config.toml
model = "class-conditioned image diffusion model"
dataset = "telescope images of galaxies (Galaxy Zoo DECaLS)"
train_examples = 88335
image_size = 64
horizontal_flip = true
conditioning = "class"
arch = "unet"
objective = "epsilon"
cond_dim = 128
targets = ["bar"]
num_classes = 3
cond_dropout = 0.2
norm = "groupnorm"
hidden_act = "relu"
weight_standardization = true
pixel_unshuffle = 2
widths = [64, 128, 192]
blocks_per_level = 1
scale_shift_norm = true
attention = false
upsampling = "transposed_conv"
init = "lecun_normal"
residual_init = "zero_last"
optimizer = "adamw"
learning_rate = 0.0017
beta1 = 0.9
beta2 = 0.99
eps = 1e-06
max_grad_norm = 1.0
gradient_centralization = true
ema_decay = 0.995
max_steps = 9700
batch_size = 256
epochs = 28.1
lr_schedule = "poly"
final_lr_fraction = 0
warmup_steps = 970
weight_decay = 0.08
Rows from block 3, named by matrix and row number. Rows with one number belong to one channel. Each number is 128 + 24 x the weight over its row's rms, rounded and kept within 0 to 255. All counts start at 0. Numbers have three digits each.
# convs0: first 3x3 conv (model.mid.1.convs.0.weight, 192x192x3x3, standardized in use), inputs 44-54, a 3x3 kernel for each
# convs1: second 3x3 conv (model.mid.1.convs.1.weight, 192x192x3x3, standardized in use, transposed), outputs 44-54, a 3x3 kernel for each
convs0.40:125129148124158139133133154128169115164187132160127128127149124149162145168136158149116128154157158158127136096103138138078122108098139139097133145087142139127149124139135091119146080095116156120141145078120093111089139135131160120138150124128171117139176118131167175173153126138146108127126072084
convs1.40:149140156132104196164170152142132133107117122142125107121128147144109136119122136113117123072163141133111115131105122170136123178180144138094141092056128104101149118118144109118148124140148158150166141161137155108131109092117105117145134130144145171137124180139124135147105131127137118157142117149
convs0.41:144102155143123154115147110118170105137202160109105094150138161138153133127143157108126143114145115135146121115103116094122094116093124108133147131126126110096121137122148168110129112128118144107103133152139123149146101110112103182130090136149113151135131140141107130109105145128105188113064138144
convs1.41:136136211088048101122118130108106102106112109145143100120120144125139131148134134115137135141197145149174143132161092130189138127105109137111130128153100150159124138140108145142143118161126088131105136083100152138123131113118095029083159117127134127150164143130179176130162150145157164162176120163
convs0.42:185117075193106100132135101134174159146151128122166176129130136123132176122165143133175128139150068132136121091106119085126125116122152126112136109128157137135134146113135198164100107159113104105149156127155121104113158124100124135118125137126121113088123163124130163101040145134109081070061137133
convs1.42:161164168169108086187122135119128110115142143129146069106124115102103123107126120102140097066143167165140127128104062188157101133115131115114151147146098126165091119135126135146132108162138161172121139157163170164159133080133134106115146144140131146157092131116158182149146136121142112110152131128
convs0.43:101143110115141078125123109086103129119132137147118150146102086129114147113127111151149131158116129140152133128122135142108140085167128131123116126132140153085134149121074138104103128099106119136128134065127148139098182155129134168166180158137140138108125130128143135104124126150111133126131101095
convs1.43:088097118131080159153130155160106130105101121084132129113121137130146118133105148102190159137174122109109122119148159133144112119132116164109080161117105087157127127138123139145110121141117162120125133102164127146139082101125156112144156104183161158108155127116135121106146096130127151107130152128
convs0.44:131119100114136142120120087118131130121126180143146151149125100154123119147140142193152128146149133181179177100154133087137114056126099156108128120138137129100141134151084141089109117115077112105135140094097146136111120110107110117091138121132170114137138147125133166129124140136116104129136128135
convs1.44:137121102136129100115126111132142149136110109171105118158123131130100162124150134155139166162151156164162148147119156153151126152109114124071088106107120106107142183151146117168118124118129139146151132145115118173127117073108152074114126097099139154133106119124130149146114128121111121120138151146
convs0.45:095087103138137100147139133124111133137128079142123108132129114159150138143119105149130140144139118143122111121065091069075067119087037124111136096106125116096112135109122105122123117123149119115160120122177116073123122125127140116143121173163098100113105116117122103117086108092100101095125124116
convs1.45:154169145154136162146101166127144159122164144136114137126108121098121117118127104120126116108158127123105132136141128185153187168171131111124100138132102120134137111135163133131119145118095112152176142162118157150141136124125105116100106133125101107086139191124122143105127122125120105116090117098
convs0.46:085099113111135128151149112144156124133108134144121120132118108119143149116131122106110136087089120076096086083096104143133135149154128112143137138087120139135152099132140143161136180172145115092152135098143110086116143125136177125101123157146114114116122145144124136130131114095131108093141152061
convs1.46:126137111066101092103145149124143136128166132151176164089107095137135073128097119103117096089131137119103118175147151135149097112069086143140118098100129144121140111106089123115097086119111155153117138092102139115149166126142104091103140138151130138135151128106124167120135125149167133155140160093
convs0.47:140161153111155157152166135101108106109135151130131138140122097117139114185128152098103113122119106108143119113122113158150139132120100158111129125105123134114126147151191137163127150118141150124141151155160158166170140142099157126108117119126095113147102112127163125113095094083088080105081099068
convs1.47:125135098156129165155136144143134085133106151132108136179149131116107139156176151110101134140064135099109104118114102118101134112128152126153117170175155143136127139125111097108142114088097127134161136135142099104131135144174184144141141110122106131116051121142098116109114120128099105122131087105
convs0.48:105128189103156112129139121142131146118127087153138156121138097124088092145136106127142148100112119094080161138118126107101157121088098135143109110131160092097122097106127158127167131126141146107124121095070128138102119092099121116107152141128135138112131130130155116116089127138112094127130106131
convs1.48:094165141081131161103086128090137144152181144099102119137091099142142149148133138147091132103133138153143122179150149150143124153130130158166119144110141171129140124137146136146119119134128116152090119156136115129131103124123070119138129103123122096098072176124105108134129152117152109114152113111
convs0.49:106144120117114122139122130102132143146140147148103135145132174124135160127168159148134133123179174112146167116110067121124078140141118157109164145127133108121077109119077057113147117034119103142126125107139137172106165096131127139118128131101136138103121152147155102135116131115133136119155143149
convs1.49:154181086149139135145147141137130118110104118113154149159147151139139149143114136164187182146148149146129136098140147124136142147157155098112121136154108131098164125153151138126136095122121105126131127151166121127125128125107131168121119136130125137095113148101111092140182129132180119124129167144
convs0.50:149150176147144146145120135114138108129139080121134097083136121093105121107135127117139148149121143154173149164108115159135096155118124152169122097144154185150140099110157110093139112148098159136131116120115106127138122100151111101126130120103053102141066090118086133096108094088128120115111132143
convs1.50:118089108128133136125109118101104121159100126144178115087099162141134149119113141101131080074098089148081093121158184120141158142134149130162145158134117114148114134104095106120056113166108122120117148092093116147118129150115133142075128146111130138093119222162084139161172120135106121146136121153
convs0.51:179119123157153113124090090126121135144156142169140140106137171121133139127142149142133106139160121148141160161134152094115131134124150176168165126141119163153176151127105126132099151129134133105114114072110106132174120119137161166133139155120126093144121121141113143168109105143091123104069141108
convs1.51:166183135165180130162140129118136128187127104162116139147111150143133138119109108102145175117148163152118159090131099092131162102098089164140141147162115141161142155145148150143172090109130148113127124123165101153133128175148130126123077144146173156110153130105109097069128141128155133136153144127
convs0.52:145083110113111110135117127119163138123137121116136161100115114123126112087127116126100133076141127108129157118146128130153072098125139136104173149169132145098114137136117170127153115140066116124134077141117129110161101142136145135158156138100128075106114110138157140163124138095121150121102135109
convs1.52:139104094164092099089123112117115066103120135120129104131108131080147137138107143097082107101125153119113143155140140088086145166138148120130134111160111105156137145166125114076116081138111167125132120112072132130118112139134130126093154105151144091146131140146092109116124144158152122138148111161
convs0.53:146129150125138161124149180146137133149119094124157117095133134176128133110143133124138133124137134096127114114115128105105128151146124184153146124125140111151139118107111106059068090104106119114121135138134116096082130116135169136109113119100112133084102109134113147154135143099120140137140157131
convs1.53:138151122137180116153123130113127109112129151099068124114149099081108108139101153167151143127095156138122154112100111114127160067103131120105100129162141119111124067141110099108099097170130151102122098062156089095106157164150112134140129143179136175150107135110130068182092156116166144153126126150
convs0.54:135094123147102110114115075117118088103099105140090081134132158165139124116111154098075136133097122150107114122143089094109118176166146126122133122099133141156128143104151121111121129126108123130137106096126132122118115138146130122171124148146062087111157098115103093117152134130151131114110143131
convs1.54:118163176114171104122157117100070111118173131118197108111104124116127167103119140121153150125127123147174159122153081125122123129118150153123154123124127120123142126133108143104100154146153134127112139115139090149103107113112085108133121094109110133154104173112062172135156093125145111148128141112
convs0.55:154176130124150145142144124145151149107155176127136138125131134108133150078122103114137130162144122133131156153140119126123143134145143141171135134145135130126152083115100087112067090084096100140122157153137126137130118135105140117123160153136129169153156093108094165126118143139115112161118124110
convs1.55:141108135146175119143133101146115113131137095153132144156133147089148131113154132135128128120068092113135113122104120130132129180106136168148166169143092132109126097146092118130134084131134148129115126088134082150147127182143165136105143106153108134149134132118142101098093112170119117085152115139
convs0.56:106117144167115121139140141132111143142139119148133140151124137128138132143165148124125156112132172116132159137132109145077129124132138093133156058125158148147143133125123137151104110104132138162135114144145142161143111109118097114149129147132153163148191134142130142121108144145128140149100142157
convs1.56:105152106096145099081116103134108111104128150094098113105118158124094156118095105126113143119171133105109130142149157133118089108171139125118111133159123162157100123133128148106091131094117128114104103110197126089120147122132142101126118126132126136157118159127110080127142154142148080143140154094
convs0.57:158125121115072143055150153120111116145151156117118127126120107147132110172111110130086091121103103132133153146060128103136132124144155137107133111120160128161128121136160131149110127122128112101093155148118105116089132129141134131119155148099110126136138082115127148129158137120137107130122129150
convs1.57:086119133131213145159076090117130138146147120098132106140115114125134174173109170117099119184125078098141138139156113163153144142146149139158113113093125110097136103155156147136122111149125129133147121152133114126111134135149107122088105090095131121135127144154116123079144141163116084116114105134
convs0.58:172176146161152128196193187132143123140166144133135174138140097126165151100151109138132130131132119141114107153143150136102120127103147143169162164171153133158165075123122092081115118079079137138137141074120101140148141125097133129111140146127137164093127146154116102147107121116115128141111101118
convs1.58:153147211115116160135122166076110109140130132160124144129114122139165092080129149108111131160135165119108115127149141130145131095131154147101127146090095126139115090101098119126098103108109114140124110122135116102103131108140136104155134082152116143093137128161125133164132143143143146160114150143
convs0.59:118110104131135088096072112073149146121127120166135126137133137137130133103121143164186154154140126087076153131124118120098154165161118141127130144153155124153140120139125126137126132132136141155114095118115148137127053142124102108153116140122112067158149161149122108139107121117161151069081059122
convs1.59:159211182168124152131117108119094123155076158130155119141117121117140114120154155126121127145171121119152134143129136125206136135144156103106138091121146119116118153144102153114114143103136112102153136136123145123115101109103140133107128094111136154150150106117111106083123143158127123128127160121
convs0.60:133173163132114155122119119089117128111114138166152172139105113126120155172128136123098103141125135123128133155141138102130142116103101125131138130129130130126128105106111102113120115105115111113109075135132085110141143134138102138133133116154182136099132130124134133122109154103135156122078160145
convs1.60:070119074106144084087139131122122148150125087127089119130129089124122081116146132162117170119131124128099137114123096115127093101115085142159153151110155133136146163165171121162173156146135198144175156136145192134146091090123137147147117133112159136160131137096147151159113105131122139137116123148
convs0.61:092123096104082129084089095134131160123127118130128141120138145122105141153148128123118144120125146142115164114102119147138141141123164202187165161135116160118127110122145141148167128141174152111163143160108127159147149134170144142139135132153138125080096081133152113129117137104107092100110117105
convs1.61:145154149137140173127181208131125131096079136113084107146100141109087129133139163183178133137125143158088137123099087100111115134118104095104118155166141106108163122125122133122095125128088158101129151126105133138112131156141174147164147157157108114135126133107126128089147112099127144142129153179
convs0.62:097137084082092091132078077118138140146127137112094127126139107146129147132175103130124126127100118157141162125133143117152144121119117131160121146150128138135154137163151143130156140119119148137123168129118151131110147139121120123108146140098127136076141123145145129151128086101128101105104116133
convs1.62:158131173142163124138148165096125109157093110114131112142149158131094123104100143134116111127118153134114136106087174113124134114103169134135105148131146191128098115145099121119097127120111121112071099130134122101100147137128140124121161143164099082114140140125121134123136172156096139159109185178
convs0.63:115083105097086121085127086141131115111088117095073128111136125080110105116128123093107092104134141092130129118158125092140196101132151143136134159189203141135153154155137122135105158130121120147128127137154148155130106110094106137120145146113135125151081114090128121112153108125074117098139100136
convs1.63:165129174108096160141138168097116106149131117097092075129120123149116114118109110117160129130147140123138107120095109115114142109107127155148131175129180133139155150114137124158159158141133142136114132129132152139118163159143169116136148119145126145090168105049123132124119145117176119134136123082
convs0.64:192144091132106145135128111130098054113056065100056078105132121125148097148113106128165130132164130169128152103079109108098137105105153146153134130145135156124129153138123186140151181093121119140159114148140127125135136121126151143169178130141150115094111102112115099139137118068159118092102103130
convs1.64:131110119134129137104121157098115107092163137139117101096144131129136111111151103135123116125096137106137111137136142105087086152116106150114134119112158131164135140158154136121115113109096115094117123123123144135107098121155097134123108126180089116133090132164113097139148135127098131128103085111
convs0.65:143176124170141126140144099125123099156117118114108117111141107147119154138143147104110134114108135098105144078094139069117122123084154174153171182166141142147155135120103113088130140150132165132104134123084117137123140141153138142128145133122144117119105092077103066089135118131114094131092127110
convs1.65:182157144126115186158154136126123131162117132066094125188133121082150144131102140124080117171135120096142088102132093111107121083123079131126129109165103156115152100106103089123083111107090105092174123105155151129101124146189147118158157146139128112149147133112127108123139112108113168129126153111
convs0.66:106081098109138165150137146147099109132131120109097099110104116109096139128093133113126101110143101115091122107151121097157123134094123105144110149197152155214141110125128127135115107098132155085081128124085135142117099126133073157180103162133133148125113141142115155175133138132095132129129100070
convs1.66:138151105122135108097099111134234134125155157073131129138143120136131126144129136144161108107094115147116141113109120179187126186142145109142121113091120150144118132115148120113126159120125108170121131114121141104082136101160123119114053078138140151144093152118098124082088136114151162109097125134
convs0.67:139120102124184151113152128092151132118169172113106134102119135123119131145093115135124133166156160157111107127144110138125105101092129115123102112171119125149138118133120138144157134154170124160139116121135143133121147106156140120109114115122149088113095099118113105102137126095102179148097162115
convs1.67:114124095113100083102091101120107092160107125113110103106125143138149130113119118113121129144132099145149152163175095117157103132086119109154127121148118100151106132134087102107112099096086097124105142153142138125114167154125144149127123143127135138147069108130114131125164130136126139135116116120
convs0.68:094099099074079100096080158148146144112132104129143096148131127131131155135172141160128151126118146132132149130111128140137179111128128142143130178167134141141130107162123150158140131177118124105139123132151134143132163118131161146138164146140166127121148134101153158086112084130109099134118100128
convs1.68:119147130115084141129155198092094123137115132142109116139103122163123121132151137157119137148128105141122116114136125104127164118105110150108138121110154123113150133115148109105074107108106121112131133140066118100115124125134121165158121173154152136139150112100122123098132157152142134135106125155
convs0.69:156136140163117119117122093132125125109119106121097100121113104096135131127129132138122126125164142134146126107119093110098150113104114152170153158142120156162178140150157144120157144125157140166118122139118125120135166157127193150127149122118112107102106098085109120121152135117148144116112143095
convs1.69:170158125193174156174156120144141130148106130161122153149144130136120116130146108119086136149102132160107157131141117148128133168122086095108126087132118126113134160125157131139115150148141103135142155133149155140153150104142152144169169134115091153156071151182087147162109125146087076118117111104
convs0.70:147126121136122139125153149074113104114123151109152148129151117133156101115107117164176134141137143139127118170154163107090117138115142142157127153123114145125097121111122157167126149147150129098123148121115134139110198137138104098110128082133158167138155156104172121122140182182105143131135112128
convs1.70:067112091073124090109123103120157118139130120122119119149103124115140100125154175170164172165170198148180146117151124114145118102115075096157132106176120099124120145157124131152142140156152131114137159124109147106152144112099109088101110122100174106085120122126146137156142171109165134146118130113
convs0.71:153134149160180138148162144111095091124085094098088079083114117075107112082105123137124128124119110112146139081082101124087135133128129138147146149171156130188170126113114140125118141137135127113142141123118122142129107113099115101105128122106115107128100096094083103127130123148145121168129138152
convs1.71:148128130140167188123144179131100155115104102142095146076108157123139159146142124120117116101126136141102128085127098108124108080122112101125163107135117128109149157129142110157138175127179175145110125094150128109146158144144121165156120124131131127118149135126082127117141160131128106138118100130
convs0.72:168119149135131153150151158125117125136125125129180149114133128145169174130131114130122153172088146146161138131144150118122130131129159173135139118146151156151111102113101073073079109107090111107123145145135129163134162134147119132121119140153172161142146167129128151167091084097082083096105106115
convs1.72:124133137122170163095142138144162146116128124116141149142137130124144156151142097153169136145103165119143121116158137135144093089097135140122134133131129130092108156175099166144081115149117116135192152136151151097178111158096146139143150151147132115119137134126146103156154131142159108115177131163
convs0.73:093113125107115084114087078109142127127127092135138091144166127146161143115103140104143142098121116096173120140150134119135138130136124096116162121115112102101126095141137125096162120138135110123132122116083098131146091125074137131115108133171122129094086104122116119133123149172140148131129180149
convs1.73:156120141171177180146097171160143101129147111093115136122124129135143118147124131160140143141134113123086129107138110083119120124101139125153118082136178138129144116112133145191113130115161110092136125047095124112117145111119117130129119099148125164124167110138113058120111161165133134152091132110
convs0.74:131079056139168104130140108125146162112128130112118131129140134135152122123164156167145123137161115129112113084127096058083115083106125132109112128072093090130100130152142140134157113127144132146109143145142159113150078084099086122131074142132163119146132151110116129124122118147158166113142138140
convs1.74:146172134128176147097147111148147162165178148157165135123117159115142136147135123117101135155104151164162176114135118121114109132179153126159141092105123081090113147077115100072126140110107117122123109115118174134102137116085117127128097118130129147146100117134102141127127111134120142142133129151
convs0.75:124137193156123126155155145137113138151129163175164127167142158161144138138122126130132128105119142125118180146124132108126094147141164154135110133146139119147152103123097142131125104132174128148117121141165178133109139141138128132142130125110173139160136189155142115130160136147120120117117053123
convs1.75:164166119118151138125144126121105152145106136104156086121099119165094142111108157123139109146113144124138097114091104109121132109101126110146161140114101127128136086130105092128107107110123130116079131145088090130142174156151143149097142101090138099123104133157148104152105101052121148093103126137
convs0.76:140129121116106111149153135173187155126141152113092147155125122117151141113120140089115167113106135119104130100142137130092136155147104154131142136143111142104100116141154181141130147141120125140137124100136151150093141131134135149124153181132108143128135188150117145141138113133114124108100094117
convs1.76:112153102105117099109099093095120123112106100108120096139081129131119144156148139144167167132147191139144140144140149174141120148186138123123121127097110140171130136109136126076125148153135116157123142131143145123146121123120121079094113126124145127153159088137159111139111124102109152126130136120
convs0.77:175177093169100092142173125137135104112114130136114150101117110137120100146085149148150125158137170161157134152169136119162152157139123116178149136120129115150118131102148076085115076060133132121118127134149171159142113128126119129122135100140136094151110131111143111138142147145116140132125115119
convs1.77:134132212156142165139140177105103138141109113110131144106115105103121138110093141112139134110091098082098108165157130146124144115147137116096117134157130160141110120113111086122112112135134109138178125140142105170142123103148147154132119144127134152125097160115135165108142140143116151184153100138
convs0.78:121154154156138152113165168123125084133117154107107121133105094118090107114101082090102100115064087125118080108130081155135117146123106108155140157200139142158178094122153125115121118151147121082134132126124163143129121114134128117145118122124093098110125096133101132092095140133095099097108111108
convs1.78:085111085072088114113089147112125132138175103154121136168175157123124133160131127137141158114173137127160155104124096125052121138138100117122112082110146124104125155154116116168131113126116121131150104165132162135132141119118083097114098107117177177165113187137133145145122115106120144149126135154
convs0.79:120125145099054123075148125120117110143124146111161128145103151158149134141150089117105074091103137136105103136125111133158149127127138107121108149160147100156141142102114114127108119092078170163135149157154127150121102122160145137105135148124128132119112134140106135129117124138119117139149096124
convs1.79:132111140081121115134095120135161158135151215122162161140136134157124137114148129148124092098111109104123118161120129089090090137093126127145123120197142136122159119164136142176118138150129128150187133134151119152125121077149099138162139122129117127118102121121132120159149097113155103107094120124
convs0.80:124143182108120168136105146113165106154130120118103127131133112149132123129142124183147136148202122173155117102106108118139161095121078095093086099095095116152094080106104105122089066073072169123160137163142119117164138143140089109142111125109140106109104125145147162099115115151120112117142170156
convs1.80:096126104126142096115102101103142143078089134145127106132135117126125137121155101138113157126091171149155158173124121101059136174170144145121107131167111091117109125142142116119127114151157118132098117123116123126117156107126174149101088153096165132087144101094162075075128117141129131115135109144
convs0.81:132101169138112130115091142118175158133140124178126167117120124172141138121150110143125150138144124161139124177141127108143126075123150127111129143142178106133137102094134110117114131117084138153175101107101143120129119111104129116145125168130142128116133121148126179172145099140130131127151132149
convs1.81:142195140152176163138147167113133139174174097126108152103141133115134104124143116146089155114116132155103131133132107124111118132131120090117103081147109093098169133110086105115076141098105154110151136122177119096143138144147153151133185119144138159114149156129123127132098114130133131196151135145
convs0.82:142124139125126112139136125107146112143134129159134104122118130128177139152133109116114124121167104102082086133137138104095115139114105159159109124116114097112124126128119122149128157115115114121163125085143125131100115119092101079068108110098108086065131133083140174134127100088156165132134136165
convs1.82:120151099123103083127122098150150155102152135104114140146160117134121134122108122143148156179126147136156147136089116098083124099125134135153138139148130168139154124140126078083118097143114142138118129167105119105109118164169129091150106114146106123140120153110084133107153139180125119153118111118
convs0.83:119116154118057143123104109125115113126118108102119142118131137124119136132127124139122146101102144126096111102098122083094098092079124091103105105066124080097105101131101117095114170134120119136148156141149171108137093077147112119137143146138123108114097090124143104088127129128177124121110124114
convs1.83:175135123111168133137141160157104088085142074088070073125106123111133107133108114126136171113150170132094113115165114140122171164142146101094127133137140136156124119136107162112138146147098142120112112162109116124117128098091122137119124129126096148137090134113078108116089119146118121129130102109
convs0.84:097126137138101151112166129099115081154132137155132142121111110120151149155161093150152105140135155117150176108096145160122170132131115127122074127070085134099098122131181120147165130127140126142156133112128113116154131109159114124131142154106092098104055142156124143138118149129103077148107162134
convs1.84:046048065122163121147156166093186129137154117169134135153116148149140117148123148140132078112154148120122135133096126100116117113154145126138138128127135157137133161125107111121132105155104146159136123143154113147114154116124124084129096148101142133104138110087099159104124146113103158119099147133
convs0.85:100080097070107066110021067170120145114141070094131067163101104106102111087132116096152130131146128129140150124099136114144128116138171186150152160155150120177150159105119108112138075120098150134128125129109160134133136165124117129147105145113135092116116118121088124094104100099093122103110116140
convs1.85:168149162123131125133181171126132108140136117102126130088131121127143130138132169121113124139126153148137118111103176092140115114114114106104129082118119129071129134087119113117086109109113109148128145104137156141106164153162129161141121105127149128157087133108149155123143119091142128066167135136
convs0.86:094165113121092096122118124111118116134131136103128106145102156114127131138137118131158128171103152148147122146168143095127144110173079110146154136139149074167147113139136119127148147149076134105084139110107143109084124068099152124101152099119110140099138169124098143133133110159134143149155168118
convs1.86:146132153165129162133188131169108120130088138124101158116095099156086069147153141091094089134111094119112114100116093137179135118149111098146148148154083152142112131093096129122121118119119154121114107099196128108098160176161194180124167162141113147121110038120131124100127124131146098130119125116
convs0.87:148139094119177131158150132095111116120104107133134121098123099106136150097141139127170160161130130114118116160158120112133143103168170088107111115152178129111104108100094130094137145107107149145084134108064129132115115102094148109124132132107157131149109151098107086108129140148130121095111118151
convs1.87:171155171138117137154089191119145147097105102132108139100132134094120112120102143103091091123116073118111111118109083142149110142131115100148124125111151116114071102100101099106101103105126086115107108168112117149151131128137102112099140139180132126109085143139130179099119137130122127153120127098
convs0.88:150122143126133149101119123107130088126203133126161137133129137109148125088137147137134124119142128105091149141128129144140130148124124110149132172145129118128123145101109131140107127138118149125089142167106154147116130181124114162154087159145164165117147103154123143137112136154131123147087117132
convs1.88:128116109145134095111146139165151112179140155181139160121139147162115121135128126145120107157146125181131115127116144148170138095099140130160163138144139144150131147118089138123111142150102139113144097116130107106123137120143123149129148125141100149124123095119150135112132136135150105163143139114
convs0.89:155124170130102117120087115109100132141150130126130149132134140154118155120126156136149149122161166135170126141141118086138142116120135119121140126079132135120086150146156104146180091098108157160088126152149102172116124092101136101104161156138173095071131118094091116127120110151122143102114114117
convs1.89:120149120119152142122127112135140128086150117124080101124122121102127154126121155133113117126220149094121153137145154101055141152164156139143139120048135157071094141144149126146142105112092120103143154155119146113121147127137118101156095106137130064098140139116130137124163138112147153106146120129
convs0.90:151141110123110095121138108129126110120157118139159154147156154124131164091132154124148136168163158140177153110127109120137141123155145134127139117147088121128136132143141137112091130136118117103142136128123099086123133138129123128111125103142158149135148139131098111116118111110153090133130176088
convs1.90:140152113136061136124103114101156077138032133086117120106131121129098121159119139123147170125185133109141139101122129099131099104095137095146126085134186124097107128100104125194115169132146163205154118147123134162116142068130151103167117081134134133168118149133153113111123139158158140118138138141
convs0.91:152140113105130153104156126126139149136146133169116128107104117108142122164148136135114099123117092138093108132142136122124100137116139103104106117099082119145105122140137107141134137127140153163108129109105101108122141110114122094082111108121119095122094154138162186143120102126122150075077124127
convs1.91:128133122149086145128058111129110128132167142140096124132140132127116144129152145130115138156204151148113101134104094122081083164201152121142149115121136118095090130130140107114150110104128159138137125160147108115147124129117123085156090104132141129139164188164134167130135129116130146146115154104
convs0.92:117098120114095096126107066085105121097115080097103067137121139105128141129120160160161148123166120104178130102098132133150129107146129163186158151120181157133141127127113155104121074095098163172130170143077154107122123126100148119115157101108118127097137104124084123120123155110090076129136107138
convs1.92:104138148048099117120104130085126130141170113133136135172146132137088160095111134120147153135133155136119142130114100089119126096086096081100115108120103137126111158111095133104097140148152086116133112105091140147098144087131091090091128086114132110154124162115194104195138159110119143106105136060
convs0.93:139138174175111152157136121072118086050098086129133102148103111127113148108112128079145095106162140112134142140137124161118122173097144166122140151122151156147141179137147126127125098134103116112177134106088128154159118099132123170156130102115115127117127157152151117148097113112118125143120091143
convs1.93:143178160185218186126112141102138153139160167106073115160140122151103099152111127123124135124145102118137093151201119164155129193153155138128139073080055102117084100117147071083083091095140140139104122106125149112130133137137130138101095105089099089121150118172102133107126187111130128119100115120
convs0.94:120141147114116128109081160126149124103163111120132134135110141145170125154182114132093118114159113162125126121114103170082092137139122125147108115085124127104105136089102117128124109086133085083146110068093103107107146090151121075130135134143129110084120135064112120102153152143151135121129144121
convs1.94:065125120132027092132108146138102136125099098104148103121158118146104138126048106131077124115158113083117111149134090144170106090107110134127122081143139132134154146171167165160162167138173128127117126159134128102129093158146116107138115115124140125147128116130131153131140118113142121108150136105
convs0.95:126123109140145101116141108118133105101118105145114139106133139146134137116157132123132124135132133142175144121136119135148121117131105117106114095075124159116098117122107147131113122111127110153117095118160138131111140130133114104134135140130122111131162169128144146074130110156120152144110137154
convs1.95:145150137109138132131114103144126131125124147146114126129123144115141126147119100130123139122168161140157164104108123091072103125118139113105147115101113123084114135137120172166131154122094132135106139178145119129112124104127107096097111118116161170199154143239139148191139123159140116136132157154
convs0.96:123119128108091125134118114117125141141121134118122174137132142143190160151166153110112144143147144118087178118128145100074118086080093124144122128153139124118106108110107088065068090060088122134132143133128109130130125158137150128102122087102124130103112124085107115130100092136090128109117095130
convs1.96:099102113091082089102105089139091133115107114087085074136156113158131120127125080147138094168151122146143128114119121093128108144127128147189137141188175168142128166148153135128146145130135119133141158153133135129129131137158123125148130065120146127083126160127164157124114125114102129132132120109
convs0.97:128129149134132140151133131155143133150182208128139142117139130107159143118130152100115108115150150102114157154137144162193083077092070117118123125104097092087088130128100120099095131133096126167090127129108124108127143131114099126112110128129102124048161144092085068071123143149122173118148148116
convs1.97:125159098123118157105083129155135131109119124147142122141141154111154151113090114159139133164106101136156142138148124098192152126130125118127134180104097103160126151140138138175133153154147125130115098099125118128122128135153109117135117084117113139102047203129098084133128168137101151133128133115
convs0.98:101121098129127096130132142160100099129128137119095138177148098155149126106123147168162146136174141124151118091117114151149143105116122125098126158113110133127134101105103087084133109097135140172129134149148127158167169123153142081139114115139133121151156128143163159135176157152118105131130121114
convs1.98:086109113142177138104133131135141121140146135140088128137178134127093154106161118127131126129184144157119164146165157086079146151167139145134114073090144133102107150127114113125144144095142117110107117101118107095159132095117153068124142144128150141103148108142146118118140142128113126172102099157
convs0.99:156170160175136150137155130098119106097100171130114115121124109119082134130111120154103121123138120113136143095122110132149159147170105156153129114127149154135147088097102081099069099077076150138087121122114142137129169172175158189166180170163112084125126107137121107147122139099153126153127143167
convs1.99:161149216139149175200105135112141189104144114098141137125155156131135131123159134130126109136097137129150132177142138158119113122102100120120138149097147131120113075133105102147150125073130137091111113113137165140125116143156165167156135175173123113138112133105143106067119110094157067135165131150
convs0.100:157145108145089102120084117149138128142128129133112113167189180166187160125143149169166147138135172159181179138135130116072108100106092172128097143112098170125140080118134109081118144152184127112120120128147124159141093132136123146114124115102118157161102103161121164152099122123129124112116122104
convs1.100:124141156142165132131110150149133135140148109145130145197131132190133141101154153148165134174181181161146166123089107106099115097133098094139091143143110128160101126120147127102143136132129090110106076130119117111056112123114119139152126136137104127162116128132135116135171146153129098112107087151
convs0.101:103094114103090067146093105120129105149094135120120137158139161130145125141145138129141143152171134135149119115123123136135144122130133138151135149137126162145140129141142146140077097121125153124136153124078129127162108150132129158149117156141140110117155105097116123132066070103099081081086090118
convs1.101:146135154151167108147142144175113146162203190094126105152101108134157126132166108168152114109155125138147142154153148137138159140162185106135116115096120121119140129100120117121151088138123127142114108128137097142108103140131120128076130126108150163136168096142173135148176157165153127154144124140
convs0.102:142115155113148144133105169075077102095116086091100111096137113097124124114104114131128105135171141159166144118098083106161140141102157136110181129141153114167149107103141119122058106123065107126142138164119139143143138171155171167143145169150111109124143123132087105100120124139111112105124123152
convs1.102:153145150156117192158153148129103155136128133161126160131114158148107128122118119093140154159114111135092086087114131128140138133107115121104137124134088123151140126106127144113084126144106098093080132117108061121128105154146160193120167108120105133149124114174167157111141093092120109172149166119
convs0.103:114109118125106124087129120119143145144179146130126128136156161127091102129118112114089097123075080088094110129127103123139144118138147138130148125113145131153162121113119112086134105114136127109137120121147142112101151108090091095111115080116130142147104118129131115114192171172163169176130170188
convs1.103:114080076094059061111100092129120090130119111134129149097131122137120117140130140123126133115142103105150126111130145107140113123091094134127147109134136115119120142111116127156158130125134116124112130134121103149086108077111084117114095118131110120142130128140103127122162129136131115107121122120
convs0.104:134139150139134114130109093154152168174159152116121112100128145126111156156085107094143136104145150091177177125133075122088096109109141155121129108124132163188147132097119088110120141110136094166116088161123111155133118115099166115133141146163099085113130101109124140090122097104135145148147158128
convs1.104:157120144085122136145155156099126141134151136119152111116130103126129094133102142167166104192169093176076085088155126113142124091071127114135152137170158114111120148124107130148158148132114185160155114112117131143165097126148139144141158117121157159092113141137143132166130140132105143102125133102